From a checkpoint of a small image classifier.
Model: 7.46M parameters, arch preact_resnet, norm layernorm, activation relu, depths [5, 5, 5], widths [64, 128, 256].
Training: nadamw at rate 0.002, 18200 steps, held-out accuracy 73%.
Data: 145000 training examples, 8.0 epochs.
Rows from block 11 of a small image classifier, named by matrix and row number. Rows with one number belong to one channel. Each number is 500 + 25 x the weight over its row's rms, rounded and kept within 0 to 999. All counts start at 0. Numbers have three digits each.
After each channel's rows are labels from the 100 images, of 14976, where the channel reaches its highest value: "colour at peak" is the nearest of a few named colours to the mean colour under the peak. Only what is clearly more common there than usual is listed. The data: Sentinel-2 satellite tiles (TerraMesh). In brackets: how many of the 100.
# convs0: first 3x3 conv (model.blocks.11.convs.0.weight, 256x256x3x3, each kernel summed), inputs 140-159
# convs1: second 3x3 conv (model.blocks.11.convs.1.weight, 256x256x3x3, transposed, each kernel summed), outputs 140-159

convs0.14:508527512469483500505545563515499550497512511501498477509511
convs1.14:498498562476508518493554528490547523516525516500527478471487
colour at peak: grey (64)

convs0.186:512533529506497541509522523517491519497505496495496489525493
convs1.186:518528525492510500484583557508552470507585512511530503513501
colour at peak: grey (56)

convs0.84:500512491499503486495506511500533482498509490502506528535485
convs1.84:508468496467529465457520508495517491528518518466504534535528
colour at peak: brown (69)

convs0.192:488535521499497521506516527516495538485494488514490508522490
convs1.192:520513572500543458530511496521522534526508518523511523501531
colour at peak: grey (78)

convs0.132:512507492494495512499533518506527533504543526498530506486510
convs1.132:517513523532525468507557554525529497516496537484526527517513
colour at peak: grey (59); pink (29)

convs0.76:508510512497517458526501492473471443474521507521482467448526
convs1.76:482475525508510476476559522452540501521532507513505538535509
colour at peak: white (37); pink (27)

convs0.209:507519524496502543511492503498509510478499468526513536527501
convs1.209:514528511531533491534510510525506514524538536512493511443533
colour at peak: black (81)

convs0.36:483542526512503522518517528526495515495501481518477509531496
convs1.36:509485533481488474480526536519549509540548512515526522490532
colour at peak: black (62)

convs0.40:508512511498515456531508498475469447477523509525484465452535
convs1.40:484475522509508473476566527456540496518534508509503539537513
colour at peak: white (40); pink (28)

convs0.131:515458524493536474466449469486513451472512514487509518548532
convs1.131:512464528488490514496526530519521529539518512543534457485526
colour at peak: black (35)

convs0.182:496540531512497511513512524525496518497505481511492496519494
convs1.182:497498521474497477498536527522540495531534512507518509521520
colour at peak: black (80)

convs0.221:492542476510492503514526514502514538498530503531504523502532
convs1.221:504507519530518470482528515536525491534493525455513533518497
colour at peak: pink (35)

convs0.247:525495546508529463495446460446531526495506527504520512507537
convs1.247:507506530502499510524524531489534526542504508540530455505525
colour at peak: black (73)

convs0.109:492516515493494500506507516491519509495485485510504533540484
convs1.109:509475493495530464468504490496525498529510516499517535540534
colour at peak: brown (78)

convs0.242:511531501522507524536459464535502499526511494522496518538500
convs1.242:518510495480535442504506501527517485525505543513515510519523
colour at peak: pink (41); orange (31)

convs0.18:494524519492495506508514526497514507492495478511500533546493
convs1.18:518470501498526457477497490508518496538516517505529525533529
colour at peak: brown (79)

convs0.100:510500531518520460500466482468524546532486512518517514546499
convs1.100:509542518527503490537512521490547526538477510535506482528528
colour at peak: black (72)

convs0.97:489538511495499508526506512517474500498503477538490499526484
convs1.97:500518540479495469513527535544530495541507518531514507478540
colour at peak: pink (45)

convs0.88:488533521512498518508511524524491517504501486506485505521495
convs1.88:507529532465521479523512525541568508535505503550532508531509
colour at peak: pink (52)

convs0.108:508538519501503511508521532526492514496502500501499505529505
convs1.108:523524532480516503527497503516551478521538501510531511512517
colour at peak: black (78)

convs0.235:522518476484489540514536532529521466503531528509529519476493
convs1.235:509525520496500512511521515508529510497525514519524515462502
colour at peak: black (62)

convs0.90:502502512489496498494517523504518509489496478506510530561494
convs1.90:513471504487532466481497484500526499526516514504505531550536
colour at peak: brown (74)

convs0.116:490539521505496517515514518526495508499495488513480516529485
convs1.116:515535550500496508511507526555528510559554502527537503475504
colour at peak: black (52)

convs0.179:492527481497486537507527521497519544498525503517509547490529
convs1.179:518504524525530475505537532524528504533491529459523542519499
colour at peak: pink (45)

convs0.153:498534474500492525514528529491523550513524503535510549485533
convs1.153:518483526528522473480523530531539504537487516465524549513498
colour at peak: pink (38)

convs0.181:506534525499495515510527526523487524494512498496492485529493
convs1.181:494534523513489493484592551488544452513572513498521501538490
colour at peak: pink (27)

convs0.191:511516507498511454534508496475470443477526509529487466457527
convs1.191:481484523513508474479570529456537492517539512509502536538500
colour at peak: white (46); pink (29)

convs0.46:491532517499496552513506516511494517485495479526489519527495
convs1.46:482551507484520490528523535556538516523530521496495530466554
colour at peak: brown (65)

convs0.41:492538483512491519507517516504505536500515501520498529489532
convs1.41:507491515516514474492531526527540503528499524475513528511490
colour at peak: pink (37)

convs0.82:491538482512490530511513513506514547511516498527512531499536
convs1.82:510488524507523475485531527532533497537488517473521528500498
colour at peak: pink (49)

convs0.172:506509515497517457523501492470469451474521508520481468449531
convs1.172:483473523505507477470556519452539501517531503506501538533514
colour at peak: white (36); pink (28)

convs0.158:500537474514492527514504503500507525516524507531507523495531
convs1.158:498509511512524473504514517526527499544501523487512530491488
colour at peak: pink (31)

convs0.122:487534521500494529508512523525496517491500491510485512529489
convs1.122:471540514479504493514510519538567492503523510495520485484510
colour at peak: black (70)

convs0.253:492533519504497532508517524522493525496500489511487509527491
convs1.253:510527547487528501533513484535516533538543533544553510492525
colour at peak: grey (63)

convs0.225:507535523498496532514519524521488515485507496499495481532491
convs1.225:525555525514501491481581549504536456497584512509529514524495
colour at peak: pink (31)

convs0.110:470536521477496509532489501505499534515499454550489502508483
convs1.110:518520522496510449512532534499527515529507540526506508467522
colour at peak: black (69)

convs0.79:497538469515489511515511502507509538506531507533509528496537
convs1.79:497497521521518468482520515531534492537489521456508544512498
colour at peak: pink (33)

convs0.159:485534520491498513510519522521483520496499482518481511524489
convs1.159:497536549497509496522524538558543508541505509525511494480545
colour at peak: brown (74)

convs0.83:500538476510494514512525521498509537495521509517510517490544
convs1.83:510520522527514473487546534524533482535514536464518531515499
colour at peak: pink (34)

convs0.43:507536524497491501507510517520491524496500490507498482532492
convs1.43:482485540472513478513592546509550504498522526536510509507515
colour at peak: grey (61)

convs0.157:495530524505500517507508521522494517495496486509486516525497
convs1.157:531550517474511497523509519532572513559556519518528521489504
colour at peak: black (66)

convs0.139:510543519495513500526533522523502481506504508523493507535500
convs1.139:531515543462512523512519512508538479531549511527543487516503
colour at peak: black (87)

convs0.4:522514479483489533510541536532522467497536525506526520485497
convs1.4:510523518498502512509520515506532509494522512521522515468501
colour at peak: black (53)

convs0.149:489509495491496499498507513494527491498489480506498530537477
convs1.149:518465488480529470458518502496521488528516519480507534538528
colour at peak: brown (72)

convs0.24:498537522499490486515521527526488521478510497507488484527489
convs1.24:484508537512492481472581544493544491522573527484518510524509
colour at peak: pink (32)

convs0.130:501536468525502504544523531519487498530513530511506509535520
convs1.130:526468506499504464459530530539502497530520521444525512524519
colour at peak: black (56)

convs0.224:500529502525519507522500502519499496532514506512500483494493
convs1.224:484498500467516449501515521529509516519511524495496517500508
colour at peak: pink (26)

convs0.117:513496534513522451496460479464527539530487512508517508521501
convs1.117:514532521517497496530508521489547527546482510540524473508524
colour at peak: black (74)

convs0.49:486543505495497522515519518521501530495511501518492518519511
convs1.49:507496515503504482475495496567492480529480502457485487467491
colour at peak: pink (25)

convs0.56:488536521503497522510512522522491519500499486512483505524494
convs1.56:488533555506515461529529529537556532538528522542491511520517
colour at peak: black (82)

convs0.74:523513477481490534511540536528522464500532528505529522479494
convs1.74:508521518498502512510520515507531512495522511522523515467503
colour at peak: black (57)

convs0.128:503512490520495516515521539510507528533507513538520511507527
convs1.128:532462531495515467455527526517519513535504521439533527497514
colour at peak: pink (35)

convs0.127:503505505488500527492515519500521502494504481518506530545491
convs1.127:504481496482528469473508497500522500527519520494508533542539
colour at peak: brown (70)

convs0.199:521505488501496511503539531512511512513542524507535508491498
convs1.199:519495523519521471492556555524533490519505540481530524511519
colour at peak: pink (26)

convs0.254:511510510501517460528503493472476436477520507523481464442533
convs1.254:487473526508510477484563529454543503528527511524515535541509
colour at peak: white (33); pink (25)

convs0.133:493506515505497480493504514498522505492493480503506534545492
convs1.133:510484493497532464492505486493525494530510512509511536541532
colour at peak: brown (81)

convs0.184:486530468509497513512508511500514568521522495545500519530518
convs1.184:523466504527492463476517523541503517529506528463511509500513
colour at peak: pink (32)

convs0.148:492537520507498520512518519520495507496499488516493507530501
convs1.148:539516521474507505529546507511546491518560520538553510510507
colour at peak: black (59)

convs0.150:505503507487499506495510518500513506493503476519512523559485
convs1.150:517473499481530464469503495496523490534520520480511531541533
colour at peak: brown (71)

convs0.211:500540486508489528514511508510504527504521504525505517498537
convs1.211:502501515511517471487513524540547486532497519455508535509493
colour at peak: pink (33)

convs0.194:508509513498515457527502493472468447473523507520482466450533
convs1.194:482476524506508475471559523452539500518533505507503537536513
colour at peak: white (39); pink (30)

convs0.42:487535523510499524505511521526496525491501489508484511525498
convs1.42:504542531473515498526512508530584524550508505559512507516510
colour at peak: black (73)

convs0.178:497533505508491523506538540515499536521511498522498516507521
convs1.178:503495528478516492476545544510543504528479516479510507488493
colour at peak: pink (45)

convs0.201:476543510485495510527497514516480491527497476549483511520484
convs1.201:531511538476500464500532538513547505552505524526526519460530
colour at peak: brown (66)

convs0.37:485532471541506512548518520503493510549507509514512499536506
convs1.37:520472486499494458475514515532493499532518536467509530498508
colour at peak: grey (61)

convs0.206:483547483510491523517510506516511546495525504536495524512540
convs1.206:521482527533522469489510505543528500524481520471514533525504
colour at peak: pink (37)

convs0.23:490538531503496520510513524527485509507500487511483498515496
convs1.23:502528553463498511505523530538539529580530510528536505482510
colour at peak: black (70)

convs0.152:533498503532521498502532529524500465513502508467483522525520
convs1.152:530483524467520487480525526532514507508522516437521516482517
colour at peak: black (40)