config = dict(
    dataset='Sentinel-2 satellite tiles (TerraMesh)',
    rotation_deg=5,
    num_classes=9,
    hidden_act='relu',
    kernel_size=3,
    residual_init='none',
    beta1=0.9,
    max_grad_norm=1.0,
    lr_schedule='step',
    warmup_steps=910,
    weight_decay=0.04,
)
Rows from block 5 of a small image classifier, named by matrix and row number. Rows with one number belong to one channel. Each number is 500 + 50 x the weight over its row's rms, rounded and kept within 0 to 999. All counts start at 0. Numbers have three digits each.
After each channel's rows are labels from the 100 images, of 14976, where the channel reaches its highest value: "responds to" is what is common among them; "peak on" is the class under the peak. Only what is clearly more common there than usual is listed. The data: Sentinel-2 satellite tiles (TerraMesh).
# convs0: first 3x3 conv, stride 2 (model.blocks.5.convs.0.weight, 128x64x3x3, each kernel summed), inputs 0-63
# convs1: second 3x3 conv (model.blocks.5.convs.1.weight, 128x128x3x3, transposed, each kernel summed), outputs 0-63

convs0.65:606530495441523504487427511527537527448482493528606579425533453553458492551528543582462492517446520562482398465507512500431502593443534417499439551500503496526531560572528547438404471586542511
convs1.65:512571511607368463542589561537530548534528445528457510486522500436427505538555451453434610551487476594496561457434505469551501563481490535543458544464490507475406551505528569557457524520511516
responds to: snow or ice; main land cover: snow or ice
peak on: snow or ice

convs0.13:614463510574510487491467509506416569417565571545528503562516537537512618533486467510544573501507612534586495551530468550563555515526466555624525525480570488491539510505486533532500572528551454
convs1.13:538520494558369487450538543516516554532532486505527490499540489549583535525531487618490586524541530570558554530578472552523386437461509462466496583511543527537551538464492503528434529507547474
responds to: snow or ice; main land cover: snow or ice
peak on: snow or ice

convs0.42:528483531562555559507482594535529575517520501575465541557483586574535496540500490473500623523573511486625528553540527489492531473522523576519533483504583481599511554575502562547513431452588535
convs1.42:476550519425412556543502505545545556552516562414507548550539509550557535515484449620619492516523527489520503563578490472499459474450501578455456536532614553522507507471503555557510509540533525
responds to: snow or ice; clouds
peak on: trees

convs0.14:521527497557511487534486495452570522520539534518575517540531586564556528526599521625505546415549531577489514538507419530586514524515515593535574547508583425497514477517474475589552454516528401
convs1.14:440463551603429491528456487541503562521575545501495547456559496489416574475539542516487586427503478555539518540430526456539543532571500478450476522495499443503529519624515440443481521487504448
responds to: snow or ice; main land cover: snow or ice
peak on: snow or ice

convs0.79:515484492528493508547533524444520515525536498523529520516529529502541528509518542555510515351494536535343528527525335545541543523512469511522548525517485450521495518516470518534538532517540308
convs1.79:558442594600577524429427522455489449541417535513501540542572558487520500512453443484538565436502546551555527480528574457468531581592546422438479522537526539448498512562492444452577460532499528
responds to: snow or ice; main land cover: snow or ice
peak on: snow or ice

convs0.39:561495523536463429501507448522448504536508462548544617544487484555521564482568498497547548417547545511387561487521376524556508520460463551558469574497552512513544503557460515469554526542568367
convs1.39:554549508523513524501521547457509486551497599539436579507583615452474566512438532482615517556516526508527528475519515536423530520557535501546452521604497527460478517584486570559493487532566494
responds to: snow or ice; main land cover: snow or ice
peak on: snow or ice

convs0.50:502486542514544551469501605524510514536441501586481502539494501547546523487478569460454493587506516546618505560475535433494395475523481519455569468568612581543440513588466524531536424508602523
convs1.50:400552539421457467484500526519526521530511554461565523529484435588568535521509442480524493513559483499451495578551500379524469442457473481485496499441532541544537512407518554556565495547575497
responds to: trees; snow or ice; main land cover: trees; clouds
peak on: trees

convs0.46:516488490524508531547539517454527532530539501520535519512542531512542527511513538569529539370510555529380531532530313534541537530535483511511538519532487479538489530530484529544533542509544309
convs1.46:550437593573565533442413502454491442550425550498505552541588553498519488494445432525549540432501526524571526474520570457459537564612517434428470519520539551439511524571513435461573454546506513
responds to: snow or ice; main land cover: snow or ice
peak on: snow or ice

convs0.95:488523518538599405481510562495481363523503496559498487557431519513516554451447527536534519561507594536570478551447464565503529509417505487550551457439599487541543479556514447530540458518619447
convs1.95:384407548527453532409501526355507349514527543507485536557536477591585510512525587483518488509507511513534532535555534557511469348484496434512470524493525527495585507481505530548538365542502486
responds to: snow or ice; main land cover: snow or ice
peak on: snow or ice

convs0.17:482545562528596431446504574516502393566483484560505458547519527526511587491473580539511506556482608582548504573470499514523490552454528463534559485524569542569548510558538472533529507510648471
convs1.17:437414557538446540382519527342498323562499533523478536550530486571585497530512596514491519520526536536549544524561527562502470444507497431509447543514532530482572531493528522551537337571498522
responds to: snow or ice; main land cover: snow or ice
peak on: snow or ice

convs0.71:539500569461513416559457485535424463559540437570531471543388438556494439462486458450526463548505485522512435486533537577438531561512495473480351453537503544533497532426471516407442496562446534
convs1.71:553373502546581553584498518549394551512519537543517553515559584453570528540507542512584497512461531470546532430562569543520531501540492521515557522511477507460464538605532365455504551538538519
responds to: crops; main land cover: crops
peak on: crops

convs0.81:522508483487533455421534484501511560537384504525465472450565602509518543547570529452521613493528456548533591546575480558473554414453537586498460561505508559516565476490552474561543490390526487
convs1.81:524555518482549603506494446530522532574525561494358584490543586395455529467495507621592516517488540495550468469551509543490416504510487532527460480552540556470505524536546547541475497595569554
responds to: trees; main land cover: trees
peak on: trees

convs0.66:612426533527500508494439508545510538446536547567586589461547488604498584556458494537540490506479551521544433528419430490555516537569435463532519592517551539474471500511458508510473559559544391
convs1.66:469566484561374513508556595483537519492519530556539530531564528529536577554475533483533531577540551523544548520558493502476371340476450501567502560531510523536529526507482572587472523493536447
responds to: snow or ice; main land cover: snow or ice
peak on: snow or ice

convs0.9:496561485444481499451435517516511511491500503528527581370461463546461539484580492552463518522496581475478441536525552431530508476402566518575547497473464499500578513622557530519457369492588540
convs1.9:563566522508370525483526466545547557527543475489478518489582550543570465475636587544520527475579549530596494551491518587601493530520564511518418499534530539539544459567477564494542508466432543
responds to: crops; main land cover: crops; built area
peak on: crops

convs0.30:480547519458568416548500545480497454505526512617518456500538543563513544471478563508497500536480622551535482615434490484574553486452555447533591525471564495520574492531579500619526538520570476
convs1.30:449437538537463553422483514354516327511529543541474541532555484573556498516528602511503478502522548522553498517533541556509501376485517445490457505518529530502581499479510526531516339524506513
responds to: snow or ice; main land cover: snow or ice
peak on: snow or ice

convs0.29:490598514424529541441477518540526483460503566484516551346485430541470548514583472557455505573516464516503453506550556455504494469425586546517546453468465548478564490595551503487503385511558561
convs1.29:557552422452294453515524410560535566530577473379493523474531545534552473428637552517540518475529456509581495548518532561622514533510548526504458489541509522530528494576519541484482514510502515
responds to: crops; main land cover: crops; built area
peak on: crops

convs0.91:575482524586464569518427467533507461546585430502502567537499544528514492549407526449593571459486594467468596504440467506488613487519505410578459520488520442509538555545456559453521498529522448
convs1.91:569468484463521573525518566507467527558524597510456605504602556518567591573515488526608503601568530499574548450552507623520487535570509537596472562498520559437527513548507451551488475584535589
responds to: crops; main land cover: crops
peak on: crops

convs0.87:536458548477578617556510416531512532555558454525445558565461500567529459472487530590561514512573529522510464572455559428543534526593540455529432536603506512555554543569532476459437536470515498
convs1.87:525428476490541525552548526488510511607502631550525605509561544452487558528487497517591509486548513523572515502546529567481448538482542552554509516586533571509466556510593372431479487601560565
responds to: crops; main land cover: crops
peak on: crops

convs0.105:552522596570523525517492497535530578538561539578503520537526562598526544558612539489545604504555560511542532537565508518509575469542518594591524566499585582552528528474517532536506465479543515
convs1.105:551606483455425482525561518572527604524546540474434545525524539507619516517516469689530549500510478539515496501625516500543412468477525500478487538477569575465521455499593524535473483484527490
responds to: snow or ice; main land cover: snow or ice
peak on: snow or ice

convs0.88:398480554485470430526556506549508445515505507510462448503410496535553454476465503391532408548532457436552509449566550588476462515473474512434466478523481533416393493482428475466555630502508547
convs1.88:529523559586622554481398525579472561520460488530615495520492451509464524515480517460518515517475556467527523536497529537492506455519486419519634526363509533607467519494506527531577651546507511
responds to: main land cover: trees
peak on: trees

convs0.4:499538566522623430458483596522460390588461474579498475549472515552485591479503574522480504556501576555571499583490504532505494580446522475511555475526571575536537499552524460521531489526595477
convs1.4:394479535524411552384524522401502395548499538521471535544549478569601506526517586519538539526521551532550535533570518551506449419476496447515425540497528508463558524461526539566532380559476533
responds to: snow or ice; main land cover: snow or ice
peak on: snow or ice

convs0.44:494604489441525541424481538548509467422496583484536536370472400532468536488577450548458490574517468461520442514544570471518495494438594542489544466471485558478556510546561520490495393538522584
convs1.44:553543378473311463529530429562523568518585481398493525465546552520543498464620542486548525471518477514564503542531519549613506524506539536506474489535481507525518485570503534480415529502452508
responds to: crops; built area; main land cover: crops
peak on: crops