From a checkpoint of a small image classifier.
Model: 7.46M parameters, arch preact_resnet, activation relu, depths [5, 5, 5], widths [64, 128, 256].
Training: nadamw at rate 0.002, 18200 steps.
Data: trained on Sentinel-2 satellite tiles (TerraMesh), 145000 training examples, 8.0 epochs.
Rows from block 5 of a small image classifier, named by matrix and row number. Rows with one number belong to one channel. Each number is 128 + 24 x the weight over its row's rms, rounded and kept within 0 to 255. All counts start at 0.
After each channel's rows are labels from the 100 images, of 14976, where the channel reaches its highest value: "colour at peak" is the nearest of a few named colours to the mean colour under the peak. Only what is clearly more common there than usual is listed. The data: Sentinel-2 satellite tiles (TerraMesh).
# convs0: first 3x3 conv, stride 2 (model.blocks.5.convs.0.weight, 128x64x3x3, each kernel summed), inputs 0-63
# convs1: second 3x3 conv (model.blocks.5.convs.1.weight, 128x128x3x3, transposed, each kernel summed), outputs 0-63

convs0.54 [134  92 128 148 141 156 147 146 145 125 136 152 128 151  95 164 133 127 134 145 150 163 148  89 129 100 126 164 166 147 192 107 153 150 165 145 158 134 183 139 161 141 138 129  91 131 156 114 165 108 142 141 133 107 141 138 101 152 135 131 133 133 115 174]
convs1.54 [103 128  48  69 129 164 151 138 120 146 125 144 139 136 163 118 151 149 123 151 141 136 128 154 134 137 138 129 150 143 140 159 144 131 139 110 143 134  94 140 137 126 125  80 132 145 136 147 121 136 121 122 155 125 122 115 121 127 135  82 153 132 129 121]
colour at peak: brown

convs0.69 [115 130 114 160 127 108  93 140 119 156  84 120 133 130 161 155 129 132 154  74 168 155 136 153 166 136 137 154 137 168 135 166 130 160 149 117 109 120 147 111 162  70 101 106 108 158 150 165  89 114 129 132 137 111 113  87 106 126 145 142 134 130 140 140]
convs1.69 [139 134 114 110 122  83 131 108 140 163 119 159 155 176 121  66 152 124 129 126 118 148 142 142 135 171 122  92 121 111 126 144  90  94 117 140 172 114 111  76 169 123 133 103 123 105 111 143 146  94 133 146 177 144 132 125 153 143 137 143 166 154 138 101]
colour at peak: black

convs0.68 [148 140 163 158 136 136 139 124 126 160 139 142 152 165 133 130 124 157 148 133 141 174 144 160 157 182 117 133 155 167 135 177 157 143 148 141 130 154 125 138 152 169 125 137 136 187 168 144 174 129 180 150 149 147 143 122 132 137 146 132 112 116 135 130]
convs1.68 [148 156 138 165 121 157 120 166 112 154 166 157 137 140 148 129 104 154 112 133 128 127 107 146 118 131  97 191 157 148 157 109 114 130 106 109 163 148 129 172 139  99 108 151 119 140 160 108 125 160 136 138 129 117 122 171 134 155 153 146 109 177 136 121]
colour at peak: brown

convs0.103 [176  99 134 169 143 133 118 119 135 142 140 159  92 154 162 155 149 151 149 147 116 161 128 187 123 104 113 131 140 138 126 131 184 141 160 127 154 141  96 120 143 142 124 151  98 139 166 138 152 114 163 128 100 136 138 154 126 146 141 119 167 139 154  76]
convs1.103 [150 164 120 155  56 136 115 157 158 121 143 137 135 131 133 144 140 134 147 158 141 147 159 157 133 123 146 165 141 150 156 149 151 138 159 139 145 165 137 136 120  58  72 113 121 116 143 125 156 149 154 157 141 159 137 127 126 159 162 106 139 129 147 107]
colour at peak: pink

convs0.117 [116 145 148 161 138 106 106 131 117 136  89 138 138 131 139 155 143 151 158  85 168 169 123 148 158 158 149 149 137 180 120 168 134 146 138 148 130 137 150 143 155 102 162 142 116 177 155 152 128 117 138 138 169 109 148  89 129 158 169 143 130 157 137 151]
convs1.117 [163 156 119  64 115 114 141 102 142 167 128 165 168 179 150  83 116 151 144 137 132 130 151 142 138 163 124 143 151  96 128 143 122  77 134 139 148 129 134  86 160 118 146 133 124 132 114 116 137 110 155 141 149 139 137 143 158 152 138 147 156 162 156 125]
colour at peak: black

convs0.34 [144  95 167 155 126 184 167 142 121 142 141 124 151 169 165 156 127 144 160 111 135 179 147 144 130 131 131 156 136 139 103 144 166  97 117  85 115 108 139 135 162 167 144 169 102 109 148 117 133 155 108 142 159 137 149 116 106 132 112 110 142 142  96 132]
convs1.34 [154  63 141 129 156 146 144 131 125 122  88 126 164 131 169 141 145 165 111 160 154 128 136 155 135 133 143 138 163 137  89 148 139 136 152 130 101 147 151 149 132 144 149 140 143 133 128 142 133 144 145 150 113 128 138 141 155  26  34 139 132 163 148 159]
colour at peak: brown

convs0.21 [141 135 172 145 168 126 139 148 158 134 145 110 110 154 169 137 128 153 150 154 147 124 147 174 107 154 153 143 143 155 121 126 160 142 145 139 143 124 116 136 139 169 138 141 126 165 158 182 139 135 191 156 176 158 143 165 131 111 138 156 137 136 134 113]
convs1.21 [ 95  76 147 151 124 111 130 145 138  58 130  67 139 164 142 123 140 140 158 125 113 182 141 125 127 139 134 114 125 124 117 120 115 151 141 138 140 123 161 145 130 144 131 126 143 130 119 126 129 129 144 137 123 165 145 115 163 122 133 151  55 154 135 144]
colour at peak: brown

convs0.3 [152 131 135 141 146 156 126 124 187 145 131 145 149 119 132 170 117 140 145 130 147 159 148 148 126 156 134 112 118 161 158 147 147 134 191 136 158 136 136 116 130 129 111 135 135 156 124 163 123 132 184 148 178 111 142 166 118 143 154 148  76 117 173 136]
convs1.3 [ 97 169 142  94  73 144 126 140 129 139 157 145 150 138 161 103 130 152 145 143 118 158 159 151 127 137 115 157 167 141 135 142 144 139 135 114 162 158 124  99 141  80  98  97 132 146 114 105 127 128 152 156 139 143 130  96 117 166 160 143 122 150 162 133]
colour at peak: black

convs0.92 [127 134 145 130 157 195 145 167 121 155 149 163 122 164 157 160 129 137 139 135 125 153 150 105 108 142 134 144 152 130  99 160 160 106 123 115 147 116 123  98 159 119 127 180 158 153 132 117 149 154 119 150 137 133 164 191 149 148 132 114 171 132 130 128]
convs1.92 [141 120 133  83 145 126 131 121 123 138 146 146 172 133 192 112 136 154 124 147 136 135  96 165 135 159 112 113 119 144  86 168 116 150 138 122 132 111 138 101 159 125 166 126 165 115 122 130 140 118 169 178 133 136 142 122 164  98  92 145 125 168 162 153]
colour at peak: black

convs0.109 [ 66 140 142 150 131 148 117 166 142 159 136 143 141 141 180 135 110 125 152  96 144 135 159 133 148 120 147  96 130 133 153 164 128 143 159 123 114 120 149 102 159  57 117 140 145 145 128 160  97 169 145 150  95 107 116  98 115 133 133 157 152 134 132 149]
convs1.109 [113 128 143 103 143 103 117  79 132 146 134 156 141 164 122  96 173 126 136 121 105 164 137 160 133 159 121  59 122 113 110 153 112  94 126 132 180 101 127  94 158 117 126 121 121  87 113 150 138  61 140 148 187 154 137 109 135 133 125 166 162 146 133 112]
colour at peak: black

convs0.55 [105 127 167 157 147 180 177 159 158 159 144 139 125 171 156 137 141 136 146 118 145 153 149 164 140 147 144 141 122 130  79 159 142 151  78 114 120 135 112 150 157 152 133 170 133 133 120 133 120 161 109 138 163 131 154 139 121 157 136 110 152 153 124  93]
convs1.55 [146  75 145 129 160 134 134 126 136 129 114 128 173 121 181 136 152 166 120 159 136 138 113 158 142 126 102 120 139 149  80 163 143 142 158 125 108 125 149 122 128 152 168 147 157 123 107 143 131 113 143 159 124 123 145 138 164  51  70 147 130 179 158 161]
colour at peak: brown

convs0.32 [135 127 146 167 170 146 135 103 147 152 114 156 139 147 150 145 131 149 180 119 160 164 120 150 192 161  90 133 122 183 122 167 117 123 138 151 147 131 127 128 136 147 126 153 140 171 160 141 152 119 143 119 154 133 162 138 130 180 130 139 105 129 131 131]
convs1.32 [147 132 129  81 122 145 140 116 132 138 125 136 160 131 151 100 135 153 147 148 158 141 142 133 131 120  87 144 184  99 117 129 152  95 142 123 128 150 129 102 125 151 145 126 141 151 103 126 135 160 174 160 124 128 139 140 166 133 134 139 124 170 156 146]
colour at peak: black

convs0.110 [150 114 174 107 141  91 155 104 127 148  79 119 165 145 129 165 135 108 162  91  90 164 120 105 107 120 104 122 138 104 149 139 108 137 141  96 129 133 145 171 119 140 155 127 112 118  99  77 107 153 125 154 143 119 143  85 103 136  97 119 126 158 102 138]
convs1.110 [159  69 141 146 169 144 158 129 137 148  69 147 130 134 150 154 136 156 129 148 167 120 163 135 143 128 152 130 159 125 120 110 143 113 146 136 100 158 165 134 132 146 127 157 126 135 122 155 136 137 124 136 113 116 138 184 140  53  85 136 150 148 144 140]
colour at peak: brown

convs0.43 [116 149 110 133 148  86  98 136 104 155 102 103 120 119 155 147 130 156 163  87 153 145 130 151 164 128 145 128 135 131 135 150 105 149 155 140 138 121 161 100 137  51 120 106 126 167 120 182  95 124 129 135 109  98 115 121 117 143 133 165 152 156 114 159]
convs1.43 [150 133 137  75 142 116 117  86 146 149 130 146 144 152 121  73 138 124 153 130 117 152 149 137 136 150 114 108 127 101 121 145 112  87 120 136 165 120 132  95 147 131 150 136 122  95 107 131 138  95 128 134 163 144 135 118 136 147 137 172 154 132 139 124]
colour at peak: black

convs0.70 [148 123 152 131 133 190 158 168 131 143 155 140 104 167 139 146 126 141 128 153 139 140 153 114 128 117 158 135 158 154  88 147 151 150 106  95 135 120 122 107 165 145 132 167 141 115 140 120 126 165 118 145 165 128 156 181 140 145 143  97 187 114 127 108]
convs1.70 [144 116 142 110 149 140 133 135 129 129 139 137 173 128 185 132 125 172 112 157 134 119 101 165 130 153  93 165 138 138  85 153 133 144 152 117  95 134 139 118 154 128 154 136 154 125 126 120 120 121 171 168 104 125 136 124 152  91  85 136 102 172 163 150]
colour at peak: black

convs0.52 [159 158 151 133 151 147 142 140 123 138 140 155 124 151 165 156 141 125 154 177 169 154 152 132 143 158 115 137 135 179 128 151 152 130 134 137 166 154 124 117 156 148 140 170 161 152 161 145 166 127 127 161 157 157 160 130 172 154 161 120 116 117 117 130]
convs1.52 [155 138 145 132  94 123 128 144  95 129 141 126 149 129 115 138  93 141 137 127 132 148 141 109  98 149 150 186 100 134  99 145 150 146 144 110 115 148 126 149 143 153 148 116 134 146 107  54  93 120 156 137 118 153 142 134 150 132 118  96 104 173 177 144]
colour at peak: pink